config.yaml
arch: "vit"
model: "image classifier"
dataset: "photos of arthropod specimens (BIOSCAN-5M)"
train_examples: 48750
image_size: 32
crop_scale_min: 1
horizontal_flip: true
targets: ["order", "family"]
num_classes: [18, 218]
norm: "rmsnorm"
norm_position: "pre"
hidden_act: "gelu"
mlp_ratio: 4
head_dim: 64
fused_qkv: false
bias: "qkv"
qk_norm: false
parallel_block: false
inner_norm: false
moe: "soft"
drop_path: 0.15
num_experts: 8
moe_every: 2
expert_mlp_ratio: 1
slots_per_expert: 2
shared_expert: false
patch_size: [4, 4]
conv_stem: false
layers: 10
width: 192
positions: "sincos"
pooling: "attention"
loss: "binary_cross_entropy"
head_dropout: 0.2
residual_init: "scaled_by_depth"
optimizer: "soap"
beta2: 0.99
learning_rate: 0.0027
beta1: 0.95
shampoo_beta: 0.99
eps: 1e-08
precondition_frequency: 20
max_precond_dim: 1024
one_sided: true
adamw_lr_other_params: 0.0026
max_grad_norm: 1.0
max_steps: 6500
batch_size: 128
epochs: 17.1
lr_schedule: "wsd_sqrt"
decay_fraction: 0.4
final_lr_fraction: 0.01
warmup_steps: 130
weight_decay: 0.1
adamw_weight_decay_other_params: 0.05
Rows from block 6 of a small image classifier, named by matrix and row number. Rows with one number belong to one neuron. Each number is 128 + 24 x the weight over its row's rms, rounded and kept within 0 to 255. All counts start at 0.
Before each neuron's rows are labels from the 100 images, of 14976, where the neuron reaches its highest value: "responds to" is what is common among them. Only what is clearly more common there than usual is listed. The data: photos of arthropod specimens (BIOSCAN-5M).
# fc1: MLP up (model.blocks.6.mlp.fc1.weight, 768x192), inputs 0-191
# fc2: MLP down (model.blocks.6.mlp.fc2.weight, 192x768, transposed), outputs 0-191

responds to: order Diptera
fc1.508 [132 110 154 142 130 153 116 160 174 138 108 140 102 135 130 101 137 138 104  70 106 103 124 134 154 123 155 132 108 133 128 106 120 161 146 124 116 104 137 131 143 115 150 151 206 105 108 162 153 109 138 133 160 168 198 115 120 133 157 145 148 157  87 135 153 112 145 119 158 115 134 128  91 128 110 139 106 107  87  97 168 110 146 103 140 143 148 164 128 123 144 109 104 127 147 132 155 163 113 103 130  87 151 119 164 102  88  68  88 104  95 107 173 107 102 101  88 117 115 131 111 144 157 194 124 131 139 150 144  90 121 110 117 109 140  84 129 155 124 125 141 171 129  82 125 122  97 140 118 139 109 116 109 115 145 104 137 159 143 133 104 123 157 118 141 180 124 128 142  99 115 148 111 118 107 146 109 114 122 140 131 132 170 129 110 142 146 134 158 102 113 171]
fc2.508 [ 66 106 107 141 141 120 129  99 148  87 102 138  93 170 128 140 143 153 139 168 131 116 138  87 152 125 179 159 125 126 133 128 123 147 119 118 128 141 125 117 112 125 102 141 110 135 126 110 139 171 116 138 132 137  87 130 159 131 165 160 161 101 127 131 167 111 112 155  96 113 105 159 121 146 128 169 120 119 130 162 124 121 103 135 142 130 100 140 108 123 129 139 122  93 133 131 131  90 150 101 107 164 157 118 149 110 159 167 119 188 127 175  89 102 103  77 128 100 118  91 151 125 120 144 116 101 147 115  99 121 144 137 119 120 138 106 134 151 130 123 216 153  61  90 129 104 123 121 143 113 173 120 128 159 133 166 131 111 145 162 110 127 141  82 142 103 127 110 134 156 155 129 115  93 122 159 128  98 162 164 151 121 131 116 183 126 162 128 128 125 125 161]

responds to: order Coleoptera
fc1.19 [113 110 134 100  92  65 118 141 128 161 122 111 126 110 133 145 136 165 103 116 148 110 103 121 160  82 150  89 139  95 111 155 150  91 160 184 129 103 137 101  98 127 161 125 115 157 151 122 116 143 119 135 145 143 152 178  99 138 102 123 134 110 115 128 163  91 123 127 132 102 147 133 134 102 105 126 110 121 135 182 174 109 130 128 103 125 103 174  95 142 119 134 186 166 118 139 158 148 155 109 105 150 135 110 109 106 150 134 145 159 128  91 126 107 113 133 152 171 128 118  83 136 112 137 148 136 113 108 115 164 128 135 106 156 151  97  94 155 108 149 130 140 133 125 164 176 171 147 145 146 148 131 151 124  74 137  58 133 109 146 152 132 101 127 113 134 153 114 118 129  90 123 134 164 125 167 165 173 131 109 135 110 113  95 167 104 152 124 132 119 118 134]
fc2.19 [134 107 116 111 135 142 168  77 126 160 118 127 155 180 126 175 160 116 138 122 130 130 136 119 138 155 118 139  75 103 152 147 176 151 161 114 154 145 116 169 130 122 124 138 152 112  83 103  81 132 112 164 103 109 131 101 134 141 139 104 145 111 119 142 100 143  84 136  96 117 132  70 134 112 109 125 142  99 147 109 141 109 146 152 129  66 101  80 148 143 123 112 129 112 127  84 170 113  91 143 134 109 124 151  93 153 150 151 136 149 146 132 145 143 114 123 123 128 131 116 133 106 147 177 102 104 126 171 117 120 114 115 117 143  67 166 154  89 127 106 172 138 110 127 135 181 135 126 105 127 114 167 128 117 103 163  87 134 150 130 113 161 144  95 117  99 115 117 114  72 140 132 155 131 169 123 115 151 131 111  97 140 111 146 126 161 133 144 137 123 154  88]

responds to: order Lepidoptera
fc1.420 [112 120 157 152  78 133 124 146 117  96 118  76 136 138 142 119 133 140 153 155 112 147 172 175 144 124 116 128 119 111 125 130 131 113 140 137 145 147 116 104 103 116 121 111 145 150 148 133 133 120  99  96 144 151 144 113 127  92 119 121 117 137 150  85 117 107 157 126 171 128  92 130 151  79 105 149 117 129 125  93 141 135 143 164 142 119 106  90 118 178  98 100 184 144 160 142 131 121 100 130 101 140 174 142  94  97 148 156 124 173 159 120 112 163 137 127 148 138 133 144 155 135 181 111 185  87 165  96 102 145 156 150  92 143 125 147 112 140 108 101 168 112 151 131  79 138 143 128 125 142 125 167 199  98  94 116 129 149 119 148 157 142 152 132  99 101 122 171 116 124 123 152 119  95 112  68 102 123 102 118 144 115 114 165 118 129 131 153 103 117 135 127]
fc2.420 [ 99 112 146 170 132 122 179 111 185 181 154 109 126 151 155 105 132 129  99 165 150 154 100 126  64 175 112 137 118  94  96 126 129 129 172 118 149  95 109 115 157 114 142 131 125 101 135 113 112 119 145  69 138  83 127 157 154 176 125  80 134 115 151 122 143 152 118 126 176 105 153 153 143 160 108 138 130 121  97 124 132 141 164 142 145 112 101 127 117 137 135 118 108  95 115 124 146 123  99 152 142  87  87 117 154 127 146 130 129  85 144 147 136 125 153 160 119 129  83 132 130 154 134 121 148 133 151 134 120 124 104 109 126 118 119 165 109 167 139  87 113 137 104 121 137 108 144 168 131 154 114 130  86 154 119 149 111 148  78 137 133 101 139 155 124 130 124 104 114 114  81 147 110  89 179 133 157 150 142 168 124 143 136 177  96 141 146  85 131 120 118 137]

responds to: order Psocodea; family Caeciliusidae
fc1.51 [154 133 144 143 113 129 133 140 117 102 160 147 111 137 159 185 125  88 101 109 126 160 178 147 114 128 131 162 125 156 139 145 130 113 131 132 139 162 142 158 111 119 117 171 142  74 131 123 122 109 105 119 139 146  85 150 106 149 170 111 145  94 187 176  87 141 158  93 109 131 130 167 163 121 115 128 137 115 121 127 123 148 132 147  94  78 115 115 115 108 127  92 117 133 120 110 126 139 113 128 161 145 106 160 149  68 125  97 114 101 114 129 132 143 111 100  98 119 138 148 118 158 109 173 138 124 100  86 116 127 146 146 170 109  88 128 145 154 143 136 144 135 158 147 111 138 127 138 159 116 132 136 105 102 156 132 111  95  78 168 144 130 144 128 160 173 148  87 101 152  79  76  99 152 148  97 108 135 141  86 106 137 133 165 154 115 122  95 125 151 135 137]
fc2.51 [125 118  79 143 108 111 128 135 123 144 156 104 133 119 128 143 111 124  99 119 148 122 136  73 111 143 129  90 146 121 107 137 140 122 156 107 124 113 150 105  82 114 126 122 128 154 122 149 149 116 156 156  92 151 183  89  96 154 126 146  98 115 110 134 108 203 152 134 108 110 134 118  95 149 104 122 144 209 145 113 106 169 167  96 170  96 199 106 112 112 124 126 139 112 170 124 127  93 100 127 125 119  79 101 141  78 101 153 133 146 153 124 104 121 157 145 120  90 112 116 143 134 104 104  93 151 119 113 123 123 127  83 158 148 145 114 131 111 117  94 126 131 151 169 117 107 107 104 137 148 118 118  90 133 136 136 136 134 138 152 112 122 126  59 121 128 141 128 115 133 174 156 131 109 137 164 140  82 137 161 135 160 137 140 117 134 149 154 146 117 147 130]

responds to: order Hymenoptera
fc1.235 [168 134 129 148  96 144 125 101 143 134 126 126 162  96 105 160 134 155 151  97 109 143  96 128 138 145 121 110 116 155 110 136 107 152 112 182 137 136 143  95 136 103  88 102 157 212 113 164 159 114 139 124 134 128  94  90 130 130 146 128 132 159 148 101  97 100 126 113 125 115 152 105  98 129 130  87 115  86 119 132 153 119  48  99 144  99 126 126 111  89 121 120 111 143 115 192 141 136  96 124  91 132 104 173 122 155 134 165 132 164 121 128 133 126 145 128  93 143 147  95 136 150  99 104  83  74 134 121  90 169 124 135 105 175 131 140 118 149 118 120 108 117 150 118 142 107 132 105 124 136 122 149 149 135 142 165 120 108 143 113 114 120 144  90 146 127 133 105  68 107  84 116 138 116 174 122 137 156 143 126 132 132  81 156 124 142 139 100 114 130 109 144]
fc2.235 [123 125 110 112 162 143 145 136 156  95 129  93 126 158  81 115 104 151 119 128 126 155 152 115 152 133 112 141 127 101 126 102 109 128 113 136 111 108 112 116 109 121 106 151 156 135 146 131 183 176 108 121 108  92 124 119 121 106  90 158 104 133  62 131 127 169  96 124  92 161 121 119 107 116 120 109 128 143 117 124 131 126 159 102 112 146 139 102 113 122 147 169 141 108 131 131 133 108 163 113 112  99 156 107 142 104  92 131 149 149 147 135 169 129 142 130 121  74  64 136 107 132 139 108 101 127 110 161 115 143 136  99 145 101 126 162 114 130 143 112  95 125 148 174 116 132 114  73 101 123 151  88 123 147 102 118 142 131 158 161 167 145 149 172 160  91 151 172 164 114 145 118 179 158 128 117 165 113 131 137 128 139 113  93 125 123  93 183 191 123 145 163]

responds to: order Hemiptera
fc1.388 [137 134 116 122 120 127 155  86 142 126  69 102 118 141 135 155 134 155  81 110 125 152 154 107 134 117 149  83 203 107 175 113 135 111 131 137 129 127 143 121 112 134 146 126 137 125 138 146 117 129 104 158 112 142 131  94 131 143 156 127 132 142 132 141 137  94  85 105 131 132 134 142  93  95 107 127 129 135 148 123 122 163 152  84 118 155 151 175 119 102 139 114 125 109 152 129 113 125  93 137 111  85 142 129 132  95  95  91  93 175  85 105 180 115 140  91 128 109 126 117 147 160 176 136 152 154 133 104 104  65 115 155 113 120  93 127 113 141 181 109 117 156  90 100 152 124 123 146  99 176 147 133 148 139 120 101 140 131 155  84 159 132 136 123 101 138 137 147 109  57 101 129 118 105 144 149 135 127 159 154 120 113 109 119 146 100 162 129 116 130  90 161]
fc2.388 [115 146  89 124 183 119 146 145 144 113 183 208 143 161 124 124  82 144 162  90 168 144 101 179  96 149 137 131 152 123 125 100 135 157 119 153 111 114  90 121 125 140 134 113 127 135 125 174 136 154 153 122 125 120 132 149 129 164 134 130 173 128 133 127 142  81 108 113 106 114 142 147 111 156 141 118 119 189 118 135 116 132 110 110 149  96 117 130 137 134 119 155 107 115  97 144  99 112 146 111 120 163 128 107 154 120 142 134 116 126 112 131  66 107  88 148 178 138 125 141 159 118 129 122 149 132 126 130 127 135 112 122 116 157 111 130 143 111 103 115 190 147 110  78 145 118 121 132 130 144 117  97 129 169 161 119 107 134 100 120 104 180 135  40 156 125 145 129 104 136 124 119 105 134 102  94 129 167 141 132 128 118 108 125 134 121  87 164 138 112 116 168]

responds to: order Lepidoptera
fc1.406 [141 123 165 130 118  75 118 146 120 143 137 148 116  95 132 119 126 134 158 159 179  95 116 130 148 124 146  81  92 164 145 184 114  88 143 152 119 138 132 153 141 123 115  97 120 136 107 119  97 127 141  69 146 146 110 107 137 160 115 128 139 157 110  73 118 121 113 112 112 163 107 102 138 147  99 122 102 133 152  76 113 142 171 121 170 117 147 152 136 172 136 173 126 100 119 132  83 139 137 113  97 107 124 120 127 113 151 152 124 116 136 103 122  74  98 129 137 138 152 147  81 121 118 169 127 126 129  78 114 137 160 185 131 156 127 101 132 176 138  77 176 113 157 157 115 115 143 116 140 141 109 131 146 106 122 114 162 123 126 105 129 154 122 108 170 111 154 172 118 125 118 154 139  67 130 113 115 123 117 111 142 142 121 179 145 138 102 137 120 110 130 132]
fc2.406 [103 123 138  98 140 111 159 116 119 142  81 149 142 112 118  69 181  96 111 127 104 138 138  73 104 168 127 129 120 117 116 102 132 129 133 181 104 119 141 145 130  85 139 123 131 107 135 121 149 106 103 133 176 127 127 120 132  88 139 149  94 107 111 156 120 133 113 143 163 151 120 133 171 135 113 132  91 147 130 104 182  94 124 157 139 137 134 159 132 114 106 112 115 147 155 140 147 129 122 127 116  70 148 100 150 162 118 120 147 125 147 105 152 113 132 131 117 118 124 170  81 153 153 111 112 152 132  59 125 136  95 151  93 120 159 105 145  90 111 115 115 115 140 128  71 125 164 147 113 136 135 144  76 136  75 162 165 172 100 158 118 133 135 143 102 140 164 138 130 129 128 139 113 146 113 153  81 110 129 152 156 124 120 103 120 105 133 108 102 163  82 108]

responds to: order Psocodea; family Caeciliusidae
fc1.384 [160 121 118 122  73 108 139 109 135 111 114 147  84 166 166 122  95 122 136 149 134 175 119 124 121 143 146 128  93 143 103 110 180 137 100  71 111 145 178  90 116  93 130 123 135 115 127 148 133 101 101 121 132 172 113 121  87 192 162 130  94 100 104 169 144 134 124  89  98 121 134 168 162 130 120 130 118  94 132 108 131 142 113 135 158 102  86 143 129 121 111 125 108 135 103 142 128 128 104 139 137 148 121 154 176 117 124  97 140 161  88 144 163 128 134 117 159 129 108 110 117 161  70 124 134 138  98 114  88  77 117 120 112 127 148 113 122 170 116  85  93 136 126 132  95 126 137 141 130 133 103 163 124 125 116  97 149 110 164 143 115 135 109 104 127 160 109 158 125 139 127  85 124 152 116 102 118 118 111 102 123 151 124 198 151 107 134 114 109 167 144 109]
fc2.384 [154 120 110  92 139 128 103 145 176 120  83 133 162 174 107 115 135  91 122 142 113 101 146 139 136  84 119 149 112 112 165 162 146  81 115 123 138 110 131 140 138  88 152 172 116  89 133 146 149 103 134 103 129 100 137  98  84 150 155 145 141 121  87 113 115 140 130 151 132 116  76 135 134 159 154 137 118 142 125 153 152  96 147 110 127 145 132  88 102 121 132 104 126 162 154  71 144 114 140 131 123 103 124 112 198 153 157 114 124 153 118 145 149 136 158 105 157 151 140 123 149 147 119 151 128 140 112 116 143 135 143 146 173 157 139 150 154 122 186 164 201 142 101 138 109  95 136 150 159  97 163 103 108 104 121 121 148 134 144 117 125 133 135 143 111 146 131 131 136 105 169 130  99 126 144 124 104 133 136 128 102 184  97  83  87 139 147 150  99 149 150 113]

responds to: order Coleoptera
fc1.501 [149 102 131 127 117 140 109 143 134 155 145 108 143 152 136 115 168 115 141 165 112 157 145 143  86  86 120  82 134 114 123  85 122 141 119 162  91 122 166 118 145 143 104 106 149 114 151 133 113 147 158 111 106 119 116 147 123 151 133 144 150 139 108 119 161  93 124 107 103 103 135 140 126 142 103 152 129 131  90 135 109 157 147 111 101 138 147 109 125 173 103 128 114 160 135  78 153 134 158 133 144 119 174 132 163 104 129  99 150  77 147 105  82 139 144 115 151 130 127 122 140 105 107 124  90 146 145 143 109 107 117 174 130 158 145 139 145 150 141  74 109  95 138 118 105  69  85 163  87  79  99 101 109 154 109 131 122 152  96 101 148 111 100 114 104 127 117 141 132  87 122 128 108  82 140 132 118 107  96  68 128 146 100 177  89 133  77 130 142 135 146 138]
fc2.501 [133 118  77 108  85 114 111 131 129 157 102  98 113 120 145  94 173  99 126 110 147 121 172 125 162  93  76 125 157 136 100  60 124 108 121 157 149 134 137  98 137 116 143 140  97 110 129 114 123 143 148 133 144  92 120 145 109 133 147 130 111 158 126 143 128 156 104 125 103 127  77 152 126 179 168 115 131  99 111 173  87 169 155 111 100 128 177 105 103 134  92  91 151 102 138  96 113 157 119 116 137 139 142 120  89 126 138 142 164 136 114  92 108 130 152 115 138  98 130 111 147 113 121 122 168 136 104 140  95 125 160 101 126 125  94  99 109 131 121 119 134 126 140  89 102 114 137 123 131  43 138 128 112 134 121 149  97 116 136 147 145  89 133  85 122 117 104 107 123 107 136 136 152 114 127 104  86 115 133 173 101 115 173 175  95 131 133 148  99 131 135 135]

responds to: order Psocodea
fc1.62 [143 140 129 173 122 133 108 139  99 103 114 121 125 126  97 168 121 113 131 167 161 150 163 132 127 127 114  91 121 163 152 174 168 100 150 151 158 129 116 153  86 132 164 100 108 103 103 101 155  78  92 124  96 153 107 107 113 139 167 112 197 110 169 112 101 133 143 130  89 146  92 114 186 125 100 150 138 109 171 126 122 119 162 147  91 131 131 106 110 110 147 141 160  92 168 142 116  99 134 101 120 148 108 137  96 112 135 115 124 121 145 111 124 112 126 106 134 120 134 144 120 143 158 138 158 135  97 117 133 136 177 135  99 123 131 100 107 121 108 129 119 118 144 199 110  88 131 151 132 134 131 134 114 111 133 137 126 139 138 132 167  91 137  97 171 166 113 100 111 128  84  93 184 131 135 114 116 141 145  81 111 114 106 146 127 134 127 100 110 157 115  98]
fc2.62 [118 145  88 131 112  98 145  84 159 122 173 137 144 119 139 130 131 131 104 130 112 143 142  70 115 131 118 149 142 111 105 166 120 147 113 139  85 115 106  95 122 105  97 143 139 132 114  83 138 122 166 165 153 125 140 145 140 163 133 168  99 125 117 135 123 178 154 141 145 128 115 135 136 116 149 152 151 224 160 145  99 149 122 101 156 126 174 140 114 131 131 120 159 112 137 145 105 147 132  77 125 143  84  99 131 122 102 164 179 123 103 183 101  91 100 155 140 130 144 113 123 140 138  85  97 141 124 145 162 136 141  86 148 122  98 150 141 138 147 120 134 117 142 122 125 124 114  91 153 113 143 127  85 126 113 144 134 175 116 182 111 130 141 149  73 157 112 149 128 144 121 152 138  91 104 125 113 129 153 113 149 132 146 124  91 150 140 160 118 167 148 127]

responds to: order Coleoptera; family Coccinellidae
fc1.179 [156  97 155 103  89 101  85 135 135 140 108 136 135 159 160 110 176 133 102 138 117 152 101 114 121  86 143 114 126 133 100 108 112 113 111  97 124 126 175  91 114 118 134 155 156 117 117 119 155 143 149 183 142 117 169 152 168 150 134 167 120 109 126 132 137 106 110 148 125 140 152 142 106 124 104 116 135 106  92 139 126 165 160 131 108 180 129 110 151 169  96 139 142 132 145  87 147 116 162 110 128 168 142 129 141 126  91 146 103 108 163 104 123 136 115  89 176  97 104 124 114 142 132  94  77 160 146 160 128  88 103 177 147 115 158 147 131 101 103 133 123  54 141 112 131 102  92 155 133 134 121 126 140 149 126 152 101 153 130  97 127 114 124 116  97 124 135 104 144 114 136 105  88 135 135 126 162 102 111  83 115 121 175 147 169 167 123 134 113 144 153 145]
fc2.179 [146 132  95 107 135 140 159  84 163 139  75 136  89 112 149 131 136 129 127 126 150 158 116 137 120 107 139 152 151 177 132 106 117 151  81 168 140 115 129 172 152 169 124 122 114 122 124 102 113 114 123 150 158 135 123 146 102 138 174 155 149 159 123 140 119 128 103 107 136 176 144 158 147 125 157 139 107 125 139 120  98 162 129 111 136 143 180 130 102 122 111 129 144 127 134 140  87 182 131 135 114 104 108 120  73 148 115 164 133 139 114 119 117 119 159 112 126 134  89  80 134  95 119 130 130 132 120 134 135 114 133 100 131 125  79 115 159 164 131 108 123 120 145 131 108 156 152  85 100 119 148 148 134 138 141 107 107 113 120 165 122  87 141  37  95 144 114 111  96 165  96 132 114 105  76 117 131 110 135 118  99 105 149 126  63 106 142 121 110 101 145 172]

responds to: order Lepidoptera
fc1.6 [122 122 117 122 119 168 157 102 151 166 164 118 137  67 145 169 127 119 102  98 145 105 104 118 155 125 155 113 136 104 150 122 131 121 166 104 194 172 144 124 148 128 135 140 106 125  97 111  86 129 124 157 112 101 114 109 107 130 120 127  98 142 127 117 104 115 119  99 121 151 109 136  74 120 102 136 143 116 137 149 111 160 138 169 104 170 157 106 142 110 119 132 117 119 145 189 121 136 106 165 136 129 101 135 130 140 101  77 110 136  90 112 129 155 113 136 126 136 146 172  94 120 108 130 117 138 125 175 149 111 166 134 179 146 178 147 126 136 105 121 167 112  91 130 134 115 101 152 129 151 112 142 151 101 127 132 177 118  91 145 115 124 109 101 122 116 124 146 145 155 137 116 189  87 116 123 101 147 149 115 161 165 120 118 167  99 111 181 104 128  94 142]
fc2.6 [114 101  84 145 121 133 110 135 135 188 136 108 149 168 143 107 152 108 143 159 138 115 113 133 133 135 120 111 103 104 118 132 129 157 127 100 111  98 110 124 106 129 133  84 119 125 141 121 109 129 129 164 165 148 167 186 157 157 161 100  95 144  83 129 145  86 123 139 143 150  87 148 153 125 174 106 117  92 138 151 112 131 127 107 107 146 147 150 119 163  88 135 107 116 142 120 151 126 147 112 122 152  99 160 121 148 103 172 114 118 137 138 144 122 144 167 152 137 127  89 123  89 108 129 161 101 128  95 140 157 110 118 114 158 117 151  85 142 123 123 191 131 112 181 128 103 115 143 104 126 127 127 122 157 115 104 139 107 139  62 158 125 146  89 142 117 110 113 118  65 105 171 152 149 169 142 150 151 140 126 134 156 135 120  97 144 122 121 129 163  67 119]

responds to: order Hymenoptera
fc1.378 [133 166 149 142 119  88 110 123  97 142 137 125 152 107 138 132 148 127 117  89 139 117 143 112  94 139 115 112 113  98 167  97 148 116  87 106 138 130 101  98 128 144  88 132 152 117 105 155 125 165 118 114 192 146 120 101 153 120 135  99  92 129 145 133 100 104 110 132 130  72 161 143 182 148 117 106 125  95 105 141 135  92 100 150 132  91 114  87 118 148 161 141 162 151 135 146 105 174 133  80 106  95 146 150 146 135 149 133 160 101 171 150 162 111  81 119 173 122 137 150 147 133 117 111 128 101 146 153 111 117 149 110 127  83 141 105 117 102 170 134 130 168 125 134 157 168 150 123 142 142 177 125 125 160  95 167 136 111 133  92 123 135 123  95 184 102  90 144 147 123  91 117  99 118 123 154  81 117 125 122 119 124 120 118 112 155 142 115 108 110 116 148]
fc2.378 [119 135 140 113 140 140 143 144  93 111 146 138 137 131 115 115  97 140 112 124 119 121 141 112 146  98 127 179 143 155 127  86 165 145 124 149 126 152 169 127 117 134 116 107 102 125 119 114 173 136 131 136 104 124  80 151 146 143  76 131 151 142 110 124  97 138 115  93 135 144 117 105  86 161 129 147  97 116  94 136 107 134 146  55 173  92 153 143  77 150 119 131 135 122 133 118 114 168 152 117 155 129 128 119 115 153 106 140 118 147  99 101 133 135 116  75 133  98 118 137 141 116  99 124 153 170 123 122 177 106 145 158 144 153 117 107 134 107 134 110  96 111 135 125 138 137 141 129 157 122 126 153 126 136 130 132 154  94 143 139 131 124 154 118 109 191 115 124 139 119 189 135 147 133 115 168 125 136 120 176  93  61 177 120 147 161  95 160  76 129 197 137]

responds to: order Lepidoptera
fc1.392 [144 117 163 137 142  84 114 195  89 113 123 196 138  64 141 131 120 150 162 106  99 141 119 121 112 121 108  89 105 165 147 126 133 141  99 149 106 137 156 148 170 131 130 146 137 145 114 124 109 127 142 104 133 175 138 127 124 157 141 114  96 113 115  93 103 128 127 158 137 148 103 114 115 109 100  54 125 101 150 139 129  89 163 160 107 134 131 186 118 129 149 141 107  83 139 140 128  81 112 111 151 131 117 161 151 167 106 142 111  88 134 130 109  87  88  99 118 150 145 124  77 138 137 130 120 153 123 107 106 118 128 122 177 128 137  76 112 182 149  97 169 132 113 129 130 120 119 149 139 137 132 106 123 104  93 104 155 154 136 132 131 141 147 111 105 101 137 132 122 157 125 173 167 156 126 148 142 124 148 116 125 132 111 157 112  95 112 152 121 117 135 103]
fc2.392 [109 127 140  97 127 145 123 179 158 127 116 134 115 102 159 142 164 111 120 116 102 136 138  89  95 109 146 166 135 135 138 125 111  98 140 130  99 111 151 107 123  94 140 113 101  85 128 132 124 106 143 116 141 109  86  73 141 151 136 123 164 152 114 124 125 154 111 102 177 108 145 117 141 114  90 139 109 160 166 138 127 151 100 135 128 171 164 146 147 123  87 159 158 145 107 149 123 141 119 126  96 108 144 117 149 190 140 107 152 190 139 148 152 147 135 128 151 136 136 122 129 130  99  87 105 144 137 107  96 109 136 131 132 134 114 175 152 101 171 135  75  93 132 151 101  83 171 149 145 109 188 117 116 141 100 163 147 176  83 154 142  84 106 116  96 127 153 102 140 145 119 114 132 153 104 116 111 138 130 128 146 106 112  96 101 119  97 117 139 137  91 119]

responds to: order Diptera
fc1.258 [139 133 154 175 121 136  76 159 153 124 123 103 108 126 134 103 136 109 146  66 152 127 134 171 101 129 103  69 116 136  83 137 118 133 103 109 120 107  91 139 147 162 156  91 148 178 122 104 107 141 121 142 142 151 148 102 140 129  72 120 108 110 152  91 123 107 122 141 127 128 110 127 120 135 112 131 110 106 104 105 180 176 126 157 158 115 161  75 138 127 110 112 125 148 108 107 130 135 139 140 126 100 144 122 163 109 150  93 171 142 137 200 155  89  90  96 116  97 153 116 125 120  94 100 136 107 129 107 144 142 187 126 114 136 137 132 123 137 134 147 160 102  96  80 153 123 142 110 118 149 150 163 124 178 156 132 124  90 143 144  91 109 111 114 139 102 140 134 104 141 140 137 120 129  92 137  96 128 151  97 134 111 177 138 110 141 133 106 105 139 132 137]
fc2.258 [119 158  92 164 133 116  92 125 123 110  91 117 150 172 132 165 149 145  97  95 122 144 177 143 150  86 165 125 132 143 125 147 117 127 181 158 142 165 151 131 129  87 119 109 107 123 113 178  89 140 161 172 133  99 138 118 128 182 137 103 108 157 138 128 127 106 123 127 119 141 147 103 146 158 180 114 123 135 115 143 135 126 133 120 160 140 147 148  94 177 111 123 117 136 113 142 111 146 133 137 109 153 154 149 145 109  99 107 123 110 151  93 106 157 108 150 138 153 108 125 122 134 140 135 162  97 177 116  98 138 105 105 160 146 143 120 109 138 117 108 125 127 143 194 118  86 154 127 135 155  98 124 155  83 167 118 104 144 115  91 143 143 152  59 161 162 148  97 137 127 137  90 102 110 125 131 155 127 153 161 125 118 103  86 109 129 110 130 147 155 151 105]

responds to: order Hemiptera
fc1.69 [126 144 133 120 120 124 163 122 126 123 138  86 152 126 123  75 152 158  99  98 140 134 151 139 153 134 142 149 124 146  80 152  97  74  89 127 118 109 105 149 141 163 124 108 143 124 119 173 117 121 134 131 160  98 149 113 135 165 115 137 106 121 118  98 133  93 145 144 121 129 100 121 124 109 134 117 102  87 108  65 164 182 160 132 100 118 105 146 167 108 112 127  68 122 100  93 146 114 154 127 127 138 137 123 113  89 161  79  89 144 158 143 151 129 127 132 115 111 135 156 126  67 122 121 135 118 119 115 110 134 149 110 115 140 111 110 117 106 126 135 112 109 134 162 163 156  89 142 131 148 149 150 136 133 128 122 116 138 140 166  61 165  87 121 130 142 100 118  90 145 131  76 138 124 129 123 119 181 118 129  94 165 147 132 111  84 132 144 118 153 125 190]
fc2.69 [102 123 114 130 117 137 131 133  93  93  93 149 143 159 131 101 114 121 140 129 132 125 127 137 147 141 131  98 150 161 130 104 171 131 140 115 129 109 134 184 105  87 108 128 127 126 113 105  88 124 158 135 163 122  96 149 132 141 130 124  92 145 108 113 124 190 132 149 120 137 128 122 141 113 187 141 162 163 122  99 130 139 113 188 151 155 122 102 110 128 139  58 149 125 138 140 162 130  95 114 131 113 123 121 141 127 104 140 115 122 144 106  88 145  72 144 178  97 129 141  75 144 156 121 140 149 132 128 114 132 138 127 139 129 137 123  99 173  97 127  28 147 145  71 124  97 158 110  85 145 148 157 141  83 173 107 132 140 116 148  94 132  97 120 142 117 116 126 153 112 105 118 119 132 144 150 131 110  95 124 136  99 123 149 159 116 165 134 144 132 157 120]

responds to: order Lepidoptera
fc1.294 [142 133 114 109 151 135 174  74 141 156  87 126 116 111 120 182 153  96  88 119 163 158 115 104 153 128 160 128 103 140 129 122 156 109 137 123 192 124 132 102 115 118 158 126 141  94 124 132  93 111 120 136 155 145  97 149 132 121 134  83 104 163 136 140 119 115 132 146  90 105 122 112 113 123  93 112 130 127 143 167 112 120 118 142  98 165 110 176 152  62 133 128 117 145 130 144 136 159 113 158  98 100  98 116 141 152 136  99  89 112  87 107 139 139  84 135 163 162 102 177 129 122 120 133 155 131 111 134  97 101  97 138 112 118 125 109 116 128 144 119 170 159  95 136 150 133 103 156 140 132 121 117 126 119 151 140 178 147 124 142 156 120 104 124 129 115 155 173 119 117 120 133 134 129 182  89 135 101 163 137 121 127 114 128 204 130 150 166 119 165 101 155]
fc2.294 [129 146 138 142 173 125  95 131 145 137 148 119 119 182 139 107 117 131 102 148 158 136  91 131 116 161 118 124 183 108 148 100 172 102  97 109  99 118 133 132 151 128 124 103 147 126 151 138 103 121 119 159 111 137 123 123 168 189 149 127 137 133 138 122 127 101  42 112 107 108 139 142 131 142 160 127 119 147  88 132 128 102 113 142 138  93 136 149 148 135 115 128 128  85 116 154 120  95 165  95 104 129 105 145 107 153 144 119 130 165 117 133 115 104 140 113 178 138  95 139 113 125 121 160 161 146 142 147 112 135 126 137  91 163  97 158 141 186 124 136 189 161 116 138 114 113  97 114  93  98 111 145 124 153 101 131  95 143 146  91 127 143 131  41 147 104 123  88  94 113 115 141 111 128 133 118 112 141 152 163 131 150  99 139 159 116 121 100  81 117 126 130]